{
  "model": "image classifier",
  "dataset": "stained colorectal tissue patches (NCT-CRC-HE-100K)",
  "image_size": 32,
  "color_jitter": 0.2,
  "num_classes": 9,
  "arch": "regnet",
  "weight_standardization": false,
  "loss": "cross_entropy",
  "init": "trunc_normal_002",
  "beta2": 0.95,
  "eps": 1e-08,
  "batch_size": 64
}
Rows from block 9 of a small image classifier, named by matrix and row number. Rows with one number belong to one channel. Each number is 128 + 24 x the weight over its row's rms, rounded and kept within 0 to 255. All counts start at 0. Numbers have three digits each. After the name is the row's rms in percent of the matrix's.
After each channel's rows are labels from the 100 images, of 14976, where the channel reaches its highest value: "responds to" is what is common among them. Only what is clearly more common there than usual is listed. The data: stained colorectal tissue patches (NCT-CRC-HE-100K). In brackets: how many of the 100.
# convs1: grouped (40 groups) 3x3 conv (model.blocks.9.convs.1.weight, 320x8x3x3), inputs within the group 0-7, a 3x3 kernel for each
# convs2: expand pointwise conv (model.blocks.9.convs.2.weight, 320x320x1x1, transposed), outputs 0-63

convs1.296 097:112135092122126153143158179129158133159185170153170169109150124133137137144126169119099104100106119133132151116156126160172162159163153114114138103109132121128148093109089103111131124136147090114089116115135122126143
convs2.296 100:144127098135137104141118080114089118146120138094123155124125119124101121138109139103155150097113153122127115102117099145119142135139135133090158097145103136120082125125121130153118141115120134
responds to: tissue: mucus (47)

convs1.125 106:101157106134160091083153119095155102107178103119148124115119124095156104118139122118132107102139096119135136128141128109133113125145140098156109110175090101158116117151117107165102092146110118157101119184094101161114
convs2.125 101:107106105133100115076106114094111107128088126140103163098102088080088118116129116099086082095124146136117121106150112110098132133107109116095161085126113113105112124119145106109121145143109099
responds to: tissue: mucus (40)

convs1.70 126:074136106151154144142058137083143102136154135146084131119131123140143139148104139082137103151154135147060146132107118136127133129147134079139103155159145151058141142137135120108124131110113133115112119126123148118127
convs2.70 142:151138136184081091148146092111156148128119159122145141186146168089138179156093166093130137103105152103130147100100107160133121151117113091098118103102090120104140098122124129110088105131137101
responds to: tissue: mucus (33); tissue: normal colon mucosa (28)

convs1.250 075:089130143126133120131137149098119139118102152150152152096138148144139167136149130087150117140131152134158133097143121125154145130152145091131081139192129092115068074124137131160157105153101094107130169160138135116128
convs2.250 073:087134098103078102117138065125106123127148124121138161115111111146130100133110097114121160097146132142153112129105122129131150107120125137164109098105092130125141114159114105155097160114145163
responds to: tissue: cancer-associated stroma (38)

convs1.182 117:129128125105163107163067151129119143102154097162071151130119120141162132105136119133127130099162113164068139135125141096165106158080142134100117126147127111118121127117107140134113082107088144110121110141124122082141
convs2.182 104:164080165132110099130123146137159065113076128159094110120113168066127150106104121141099089134101114070073159128073150147143139135118130068127118154120143126139154126120156152094099086141134105
responds to: tissue: mucus (37)

convs1.180 101:122110160159123079097147140113123161155107093088137137150140081108128129152127122111115161158110087097139126118126157156135087088142115124129112129138125140141129135113080071114086147118119121144098125150073101139112
convs2.180 086:152093180134136095132153166115180080103062141190105111127138176074146153124135131136143080127088121073083149163090149133152137136131162079152098170105172103091160140116148149102123057156143089
responds to: tissue: mucus (33); tissue: debris (28)

convs1.2 093:171141142137182129135137164118090122143173099089130135115097122118174101096151123128109131127170096129141117150116132119165104101121160100091132120177081091138121131111138130152113128146127107102104129166090110126132
convs2.2 104:118115114157136111093135134148110146134138147118136148167102120093092153110106148124089117116129123109138116117126126126112089114149106123139153104145135112130120149161145111105125136080091124
responds to: tissue: mucus (42)

convs1.253 083:145114096142154119071160131152100107144146114033154145108121145149126093107154111125132116142132125072153129089118148144136105097145122095103124146130138154142117113087092153151139114138141144121155145143123112135131
convs2.253 082:129115119178108115129123075102095122160096146089144167146084141144107156140131122111118128067128154126142135134143090125100130137114086120111119059103105117119135086129109098121112141107123128
responds to: tissue: cancer-associated stroma (37)

convs1.164 095:148169152155126155149150166163161167152133163163150134149172157166128166159163177152149158145141155163151163144145140148171141146151134121135132131145154150138165154153147150129144137140128140137135146132144139138139
convs2.164 074:121097124108112136115120113100110130159153106127142164131184121181102103162136112155155149141147155199150129162139145133104170127103124131112121083100115139147113118150136105114107167143135132
responds to: tissue: cancer-associated stroma (61)

convs1.224 118:137096143129166082129099144129094142131180089129093152107129103114079116133127091110129122126108122109132097110108136118166093132091137102118093119082113128131085137139134137171107138115156135114143127182106131101162
convs2.224 176:168121157115123092130143169143153117094109121167101108104142183090145120124101111165113116170089119078106172117105166126164143130145141113100125173140170130099170143077153127121131092144141099
responds to: tissue: adipose tissue (78)

convs1.124 102:107124112152160133087130090115123118142196114141148115126126131132175116143140121115116130133140120131125133094122124115174090111122110100126114134200107106134100092120128130171111100121085111129118142202103132139120
convs2.124 112:120124136147133124084135124116123126107125129113118143109075111084124131097164121089068062103115146122117122143155103134106089106125116123105138107139120091110126147104138116111149142094095108
responds to: tissue: mucus (33)

convs1.162 084:101132118124158158149145132131123105110182136123151129069135133131151115115137117133132153110144151132134131122141156157062097148123080117144106120172131100128120135132112121153135102127151097143172167080112145123066
convs2.162 087:107102102117112088131110119126123123120111111116126111145150149129123126152108134132123122149097107096113141106104147117123146129110133131154099114097099128100175093146111106101101105140167129
responds to: tissue: adipose tissue (46)

convs1.123 120:110097123107166146125131108129125140138211178137162153136120124126183159132157141115104116102156147121150149118111119099136128123128120122123122122187167140145140114094112103152134118119106123116133131195159136150145
convs2.123 089:098125097146127121099138106122109125093118132107111137109080107106107115126154109112085089097109138112114103127145103112104083103140100141111150071137094112105098114119128106122148138092089113
responds to: tissue: mucus (27)

convs1.178 118:132107161127154085132116150132107165115159078131121144143124088126164135130163123136115156110156076130114140125119152106160075139096136116105110070150096127109124126140102117141085100126111120128126102136075138094134
convs2.178 090:154096173135102088137128142152185085096090123162090123141118157064116128123099129141096114152086121064095154111083151145103140135112136088117114162135162134146160135117144140104090105121138122
responds to: tissue: mucus (37)

convs1.94 096:159122102131093151110114148162121138135084164113100138163109112130098157101105146139121103111095140123123155162174162166162194171132155127112111122096130122121129152113123123102157113119147159165155136158131132128147
convs2.94 106:133161109105114118116086146128107139148131087118115093123140146131118089136098080152151143151122155140129126075120113119137118136107112165115164136176145188112155140130145096140123121156139136
responds to: tissue: cancer-associated stroma (48)

convs1.188 134:166077124068151130139131137159081124086155131124124127103157117144113119129133129106098111099142144121122125110156132148103121129142124117083103035151148114118139169093122091150132130137127136125123104149151126142117
convs2.188 105:140089174128147081145146191121177086084078133174092113130144180089149136138118141141138081122079091053086165150068146101159166164145157089109087169132177140092163137094171155105125048168154098
responds to: tissue: mucus (46)

convs1.254 094:132117090104162141147108108135092101100161139152102090098090100099150120130104102118111091094166129147086095132102110101168135147112090148145148115127151147146169136118119103149115158100124113097130095163123121109132
convs2.254 099:137086131158088106109124092104119097147099147131132155142082144118130150106141135112093086105133143128131136120167111121092116117090097107129131086120102111137127120130148116112106134114113129
responds to: tissue: cancer-associated stroma (27); tissue: mucus (25)

convs1.68 088:125169143156118076133069084127151143160132099142100095127156136158160112121123124137154137155130076127081090128133115127142126139151133131146146156138084136080074091135129117150129107145121104138136146152110131119136
convs2.68 111:161151117172082092135163070138131167121163154124144159175111160121143170121080149092127165083110151131171121100115096149151137125125109120142107107088089099082138095146111143113065105141138094
responds to: tissue: mucus (29); tissue: normal colon mucosa (27)

convs1.183 084:141125134119080168117177069132139125129074160103174100128136120134149113147130158122134138133076167120166093131136128136084169118154088136120135142114120118130144108128135113114096137126121129088138112087127141166116
convs2.183 075:164111177130120096150113176137194075097079123148090106129186179087115133116131140140138093135085133057103159149098144156160153171110154104135117161128155135074166129130175151113106087180170109
responds to: tissue: mucus (37); tissue: debris (28)

convs1.126 118:105096116157160114124147106140106123153197116139180138136110115123183119140167153124101116136154122131151154124109142134126120126132121117107116147181101128155131106088137140159118110130100118105113144197095130164122
convs2.126 105:101124088134108126093117101108089120107109119088102135114075095107104124110159111082090075104110134120115102111143091118091108118123101118104152079135111113110099114122121105109146134105092118
responds to: tissue: mucus (30)

convs1.152 109:122106114102169120129134114129116122097174127115142115124124133107188157123163130135118124101176125116147108130106113097176128127134121125129142134197161136157125111125117116190161123148123103106123108186154117154104
convs2.152 127:124101110151108130082118132084100082139077114121101160108071102083099127101135112092078084101110149098121128090156104111126112140102105124119147123144133112114128127116141122121133146100129108
responds to: tissue: mucus (46)

convs1.184 144:166077120072156128132131140160079125089156131130129126110147132149105132125129128124090122088140133128127119105159128153100131128142126122067124041152135121117149163087124091153129129137130133111134104149140125136114
convs2.184 095:133098175112142090137139179113182078082076121173088114109145165108154141130121133155152075136074090058082161130072163111170172166133158102105085177117169147098166145105175162095113060169159092
responds to: tissue: mucus (46)

convs1.166 118:159162164143134154163164155140146142139129147148153150169162163146137139151146151166161160151148167167171172136142135140119130135135130148136143127153137145158148161155169153153164150159159154145143142128137139135140
convs2.166 085:104155102106114125106099077108102141143164104136141116133169105165068075157144113140126154134147164162163125145160144141116177125129139158156157130112138138157143161138143102118109159144150114
responds to: tissue: cancer-associated stroma (86)

convs1.272 064:112110141127179101150134117102118136139158102134128125141076169107156092141114111115075134093178117167148136120086121122175109123132142130081145123149101143137141103116136139168120149142134138122166133186137143141131
convs2.272 071:135118127134104116097126107108129113113105135129107150131092111124129117116131115104107083090110112118134158130159110112090154114100102141133114058113104157106126110142128086153108136070140142
responds to: tissue: cancer-associated stroma (37); tissue: mucus (33)

convs1.235 066:113072126109068075122104113127146120105158115140146123122127142141125118123154154186162181149155167156146142173123151125099113141133134144096132114121104132105140115141123097158109134136112126129100085157106107121103
convs2.235 069:171133109179120120110160145156125163128137160121105140166102172099153170123093149132128152145115143127148124122130132120174085158145135161110155134144119160182153147138140160142129134107146125
responds to: tissue: mucus (55)

convs1.252 108:088108137098122164136170157058105135100116160135159172097095129117122152127154147065105111097119162122155145074098116119108152118147147146129132131143126131135114091104132118121149107153135128116114143117147136134157
convs2.252 084:121132162142091115121126091127138120152141124120134149130122139152121120123113126137119164132130156146154139133116123108118152107095110126149123079120106125132138121178147103153099137128156150
responds to: tissue: mucus (30)

convs1.7 087:161157163135186154165154162111120098115189135121097121104128121104176121113105112126126119110187116106112139143143154119167131122128156141141131099183124123116104124129131117152111114123129128138108113191125112114107
convs2.7 105:133108115167128128088125127123097143115118140132119169156102096114102169111106136122088125134105121124151131093129136122125086090119106135138149114161130115139125156139148116113120155092105110
responds to: tissue: mucus (45)

convs1.269 118:142119138157169072130130136132117133144155105122136154126100153145139098135108146135122132151150083118135151137132109163178063128130128136139138165164073140136140136128132164163061129144144133115155145127088144119133
convs2.269 070:130103108139109104114128107107111103145103128137105163127078112115105139075131114087107084101090123094098147143133113115096126124097083084142106112106116119122124109123127110105102099093096136
responds to: tissue: mucus (48)

convs1.157 111:099131130123156104114128104083126132130159116098132103094140151151183139118151116083147126139165126099127122097139109131169111100115110096157162156188148140157122096146135157170153129143122087151136141162145125140114
convs2.157 113:119119110153123123088116138091108095137081123091106158106074099080102120109143110104065066099111142098113122096159103100139113135114120146106154115153142122105123122111148099126140141103133124
responds to: tissue: mucus (61)

convs1.98 115:156075122096148136107134118168104136101134135132130126159080124089164140117142115143099138084157125136141122159092137115147133129144134122092132097157133123165132127088142092145127123147125133113116115202161136179149
convs2.98 070:122106155151105082120102103134163072093085119146070120158116112073062131110100097127113077134062137050105131111117130135097164151088128133113158125143152158109113144109160137095134081145110113
responds to: tissue: cancer-associated stroma (34); tissue: mucus (28)

convs1.122 103:075123127093157157102139106138122149129192179133170146140112122124173157142150141100102106095148141130138153114121124105127130127133130124132134116187158122144134101108109099151130109132090136137141135190169126150129
convs2.122 084:109124099137125127109147107114103131104123123090107138114059104125113116136164101098095095096121130118122102104140086110119100107142109129108150097123102103112113118100126105106154132091097127
responds to: tissue: mucus (33)

convs1.193 090:146108132144092139127140133154126121147190102134149145106135139107199125106127105133120129168085135134141132140106128143073125126149127076126125101148145099098067148106129140099137129151131102084109135129111112149092
convs2.193 083:112156151128088083124121129121142146089131102129074114151130145114113133114100118141119144131082124077112121080096153119146134142114142127114101130112131141087176086098142135131106051119151123
responds to: tissue: mucus (39)

convs1.173 084:156126112115066136121102151154123137160149142155147146154133091099088137107096140140153136128133130135134146162132102111110158092132141174160092120089151100107161176138089107102165089129149141131135138119131100137147
convs2.173 097:135143101130120099134131175149122159111151130099102128161139148164144117119091126138159177150103125130150143096108123129139133178120110150123135154177144191113150108115153119155132102141154153
responds to: tissue: smooth muscle (52); tissue: adipose tissue (35)

convs1.251 085:101093122105141114130125149123119144100131113132149147096089131127153114089150125086091084113154094105128120096092100110169106099146122163132165119139157136128138108077109109153117086141134123088143119165101087133126
convs2.251 072:105099126140081099107113099124106121153125124114131158118074126121130112083129108141091091105123130134136120107153120122108134099094105112131132090111124109117137117139169115126112150091129137
responds to: tissue: cancer-associated stroma (46)

convs1.89 093:153168143149162158145169151137147130140166149135154144129168146147164150131162137120170138148167168136154142135146138152144148152134145108146135148148158118130124141154153156161172143159143151161157152155163155157150
convs2.89 092:125125097118127156138114115131091100150107114108151107121132136146100099148135098148150120146141124143102118119132125134117149127121106096133180106145122148142134181145112113122149166125160127
responds to: tissue: smooth muscle (60); tissue: debris (29)

convs1.267 141:134076135141181146139113146113104151127169151120094133151091139115148104146097147135087134123164134144118136117078127130184158135099134137088135153182140147125139150097131148169141145123132143096145109157111144105142
convs2.267 101:148087180162112102109140137115171075126099142151113156142120145099126159111138133109086073099096119071114141126149135145120137125104101100123130134135130099105124131140135127105106130119116104
responds to: tissue: mucus (44)

convs1.236 090:127091133113057092111096131111121113130179125137127119126127135132109096106122134177165168161152182168180198140129147126100131138120146135130134125093116110123125130132108129162135109130115127135123129164134115127113
convs2.236 075:155130134173147139148153139157151145139144165147130154150116146160155178122111156149149142131120121156145131131132121125127090103130112128130115134123107133137132129137115137115119127108104134
responds to: tissue: mucus (60)

convs1.25 078:111087089084129108167179156107144112130158146116161116100148115118160134103153095107088095095125110138150148136140117140173166109127130118145124121164148112154114146090096096096112140161116119130084126143139119138111
convs2.25 097:115141045140162147117127132121074142137138145074133157118097131159112140127135120144138147145117122130129113115147098128130076140154116126136172123207123138142123155150129141123188139091125131
responds to: tissue: mucus (72)

convs1.66 086:096156124147168168121151122091131099133136143102136110078102096112130134086135120092149104126175162110168123117140127138111136117154108096147125153177165105162129121122092130153123096127089096125086131109128114150123
convs2.66 087:143138150158073109138123080108147139129153152145151155158169144157136167150109150112151180098148131165167138143102133146110164139109117112132100090101102128102131119147111133130085138139151148
responds to: tissue: mucus (37); tissue: normal colon mucosa (25)

convs1.279 063:082126089113137100142142120096115078107121118152153117133138113140145149158167162137118114111140128180148148111100103109121089126125112124130136135129137146165183117114091120100127157131115144148144160170171138178160
convs2.279 074:158114140124095118129122123111134116144113109133141112093114169110114106139116109141098083117129117095164157079127112099123174079126069173131147104120144123118138122142117103174115160098151156
responds to: tissue: mucus (45); tissue: cancer-associated stroma (29)

convs1.30 086:140097109099170155126116144108148109111169102112139103121152119108177128121149107131103113101142153129133145156140135160201163119146147096158122120163106112131123151101116128165144134127126141136109124200134108149161
convs2.30 110:094129119139177138095144149106090118123109161111137156113120112139113134125144141131101122116132119118120105130114092121105094139157118136134163108171116096131119162139129121099171131125108108
responds to: tissue: mucus (73)

convs1.246 076:143112139131185145108166117120075097110104106107135128128097106142147121112153131087084125136116135107140154123157155144111187161167160137082101124105133119130121142116125111088132139138149109120143122161149134174165
convs2.246 078:164111107115101135138117119140107114155120109104151126082124141152111093159099113168121091156144132129121168088119128126114136101103075149147100108116100106127139129136092094159107161122139148
responds to: tissue: smooth muscle (86)

convs1.231 081:139129128097164065128119147124130129117167079138119132138139112102087096108135106120128133119155178073146115141113144100152072125114132100123115121094144123148091124145120131167084129143121120133123107175087109136124
convs2.231 089:162140127157139108139170135158124144104139161145124106125132155106164142138083137169105119172116118092161146122086139136182131113177107159131111143144151129138151128144147140146129133134139123
responds to: tissue: adipose tissue (81)

convs1.143 058:139126131116155143136140134198200181203172124168158131117105104130139098116108085119117120129147100109118115139122119140147118111126088117144126145154132114152112103103121120128114109107130112114095113123100118113131
convs2.143 071:107107066129066120094135102110079082085113129061123146113072132130123128118146113104113098122119137145141081157162081107134065129124126122107132080119069134136137097096121111143151130133090112
responds to: tissue: adipose tissue (72)

convs1.146 098:131142112111102134126138095129156097096091161136163101137136118121085144121142115117158090085075166135177118127158102120099175119179117141129130122117130130140128140147108110073153123163117136140114106089152122147121
convs2.146 101:105136138164080119130101089109144115138089111106090189153115099086091145127097138103116120113118168090150106090129123136135144144098139149087177121168145151123123142147130130155113149158126120
responds to: tissue: mucus (31)

convs1.257 151:155145090118100151126118141144152078114097151126128134098113080097108129105138110094104088093094115118140108104098079095100122112133117119127119127140130110135140096112067093103137101137114152149078108101148128127137
convs2.257 099:176089173115131086128122182145165071091070100178076122086161190110150119142123104165145106165080107070052173127079179122161158160122139099125084148133150156094157114097155159088115070157158117
responds to: tissue: smooth muscle (77)

convs1.97 113:117149098149096131117142122123165110145086142109127119126151122145062149116150131128122109120084123119143146106133104131077121100116107131124131104057119144172155112116109120064120119150140154144156139119151152164151
convs2.97 084:160115189151159095165142159127196087125091134168107153133158158093118155146130143149170102144112147084117162147102140155149156173108177112117150186163183137097150210121173172112123118164163119
responds to: tissue: cancer-associated stroma (51)

convs1.135 153:082060115053128167109162171099095119094134155113146152132148114135134121130101137084074121070119165106155167124125117123119145127122132134139112150122125151104116133133119122118129136114126138142123145116127150106130
convs2.135 107:106113096088101145109061097113111114130100115113095131109105106102084097108122102112115129118132132147093114099121128140089144138095109096117118081112076138130119063138125105125115112131100134
responds to: tissue: adipose tissue (60)

convs1.132 105:114118161125177161143160092123116140125159140138146102168098168176113172132096149120123157119163141142147090135104138127123133133112118151108171159098147129108142148108144142086137140129138163103154160085149136102151
convs2.132 105:117130127125106109124091108123149118119124106118114121109140104108092116132136109125139109124119158115127122124126120137118137124091115124083147111113132124104113146133138102109111130185085090
responds to: tissue: cancer-associated stroma (40); tissue: lymphocytes (28)

convs1.129 092:135149147157202189142191142111134130148177155145172149110118112122131106108094091098135120131185160137161134100115106110158134108131127121119126115146119109107106104098108117123103104118109115125128130139123123125121
convs2.129 090:129148113132147130126156112136108129102129147111141124128130115132116142128156137116107106098131124111123111159127122118114120112150135127115127080117086113110107117133098119101146134129116122
responds to: tissue: adipose tissue (76)

convs1.65 065:126156132141167175119147120122142108146135147107143126086114122131102172116139132106142109158162186120157121129137114135078135130125142133171119138155171109167130105137075124153132093128072133125087118090132145146121
convs2.65 080:132146147138078111149125063100140148109166141133149168150171131181123148157104135106148185088143145180170129152091141142109148136110127119145095084093095123107132105149125131131104135135152149
responds to: tissue: mucus (35)

convs1.270 069:144147125166154130143164156095136076148163133107170159128140143136127128119113141132153116186154124143175171085152119133124093098126123101144115147131128139151148124161114185155117128166176110132124130127110115115140
convs2.270 064:151131135138134133155147089116150134139127151134147144120109113098084128130152144111106097102126117107131176123136126076092162122097096140131112110097132115091111115116113074150124129146153122
responds to: tissue: cancer-associated stroma (54); tissue: mucus (29)

convs1.134 082:138129135102125122117120139098097125102160152095085120127128126167188144131118135132114137110172112117109113075095110143164114086111099122103135157181119108114111124105157146149119130124116119105126167183122090098128
convs2.134 114:112122121127114125094117158081106086100105118122097141134093142108136130097136131079068098100107149107125107132147093093127119129122142126081122130133141136120134108100120088111148118115116098
responds to: tissue: cancer-associated stroma (38)

convs1.34 059:102098111153088119119145157102143120142155112108139095099142123153173120106143100098147125142175129098139099112163111122169117102121107126105116118105148126099101137113123132119091094089082125115097150137164154150183
convs2.34 079:131134135160093092139149137134119135108145167144141169142110146159160161122067161150149193140113126158187112146059132139123100120139143153106105112125120137100121115104120120141117131122116140
responds to: tissue: adipose tissue (39)

convs1.54 094:123148107143169130129144122125157135131169166135168159118144134122161143127166141117161140144168161132183156119159119134175144125149104117158135135165137133182147112139123139187145111136113124168136139166135120166138
convs2.54 080:119130094110128147100103133123103112140106106083142097101084130104102086122146090154107100149151132143104103134147102099123098112129129147150160114152117135157157157154116103132145158109141135
responds to: tissue: smooth muscle (41)

convs1.40 089:122151115131088133100135136131158102153066125100126150126164118121100123130180159127155100117072141107155156132111130118146113146121126120155111143073117119131137130169093130096135084139155113157103138107137113170158
convs2.40 084:146103176156123116145130157085165077131074121162105148125141119086108153131140130114134053118108117068115167131110176167123156186084138121113143123128140113115122128134148128120140134153112123
responds to: tissue: adipose tissue (59); tissue: mucus (36)

convs1.168 090:123140159139098118131136136147130111140144159140134124087112150119063068123156136136148152132121145150159148108129154147096095133181136094097165142085091125164133107119160140083080144155144123126136129131140140122132
convs2.168 097:114128112140115098111125156152116144102142113104102128153109134148130131130083127153134149162110121124130119103105123124146107157134109125133127135174140191111160147107135125160127112112181157
responds to: tissue: smooth muscle (56); tissue: adipose tissue (31)

convs1.114 121:079155123140168090101133127142105116118118131130106145160110115111106137135124139079143114141159080099119116140095086094139076084090094085154137149168099099136131139133141157077121136123130123130145127135149124137136
convs2.114 127:182122136144116085134154164140131135113121144155121120127128193094152152131090136152118128162094129065138182092087156125171117129142110104109100150125132136091172114093143126116112099143131102
responds to: tissue: adipose tissue (81)

convs1.199 067:134151133162170162141147148138162120158106139190134146171154151165107147148147149132155133165187154123156144126163127146169151129150137138144142134106137139118149148141128163181167134173118126131128125119146114134130
convs2.199 067:111150156140109127142117151105169129140161150142133151146144125191133158130113150130148160129141098180149134131095135139127138118103114153141086141104137120096103090092122113137105138111108152
responds to: tissue: mucus (43)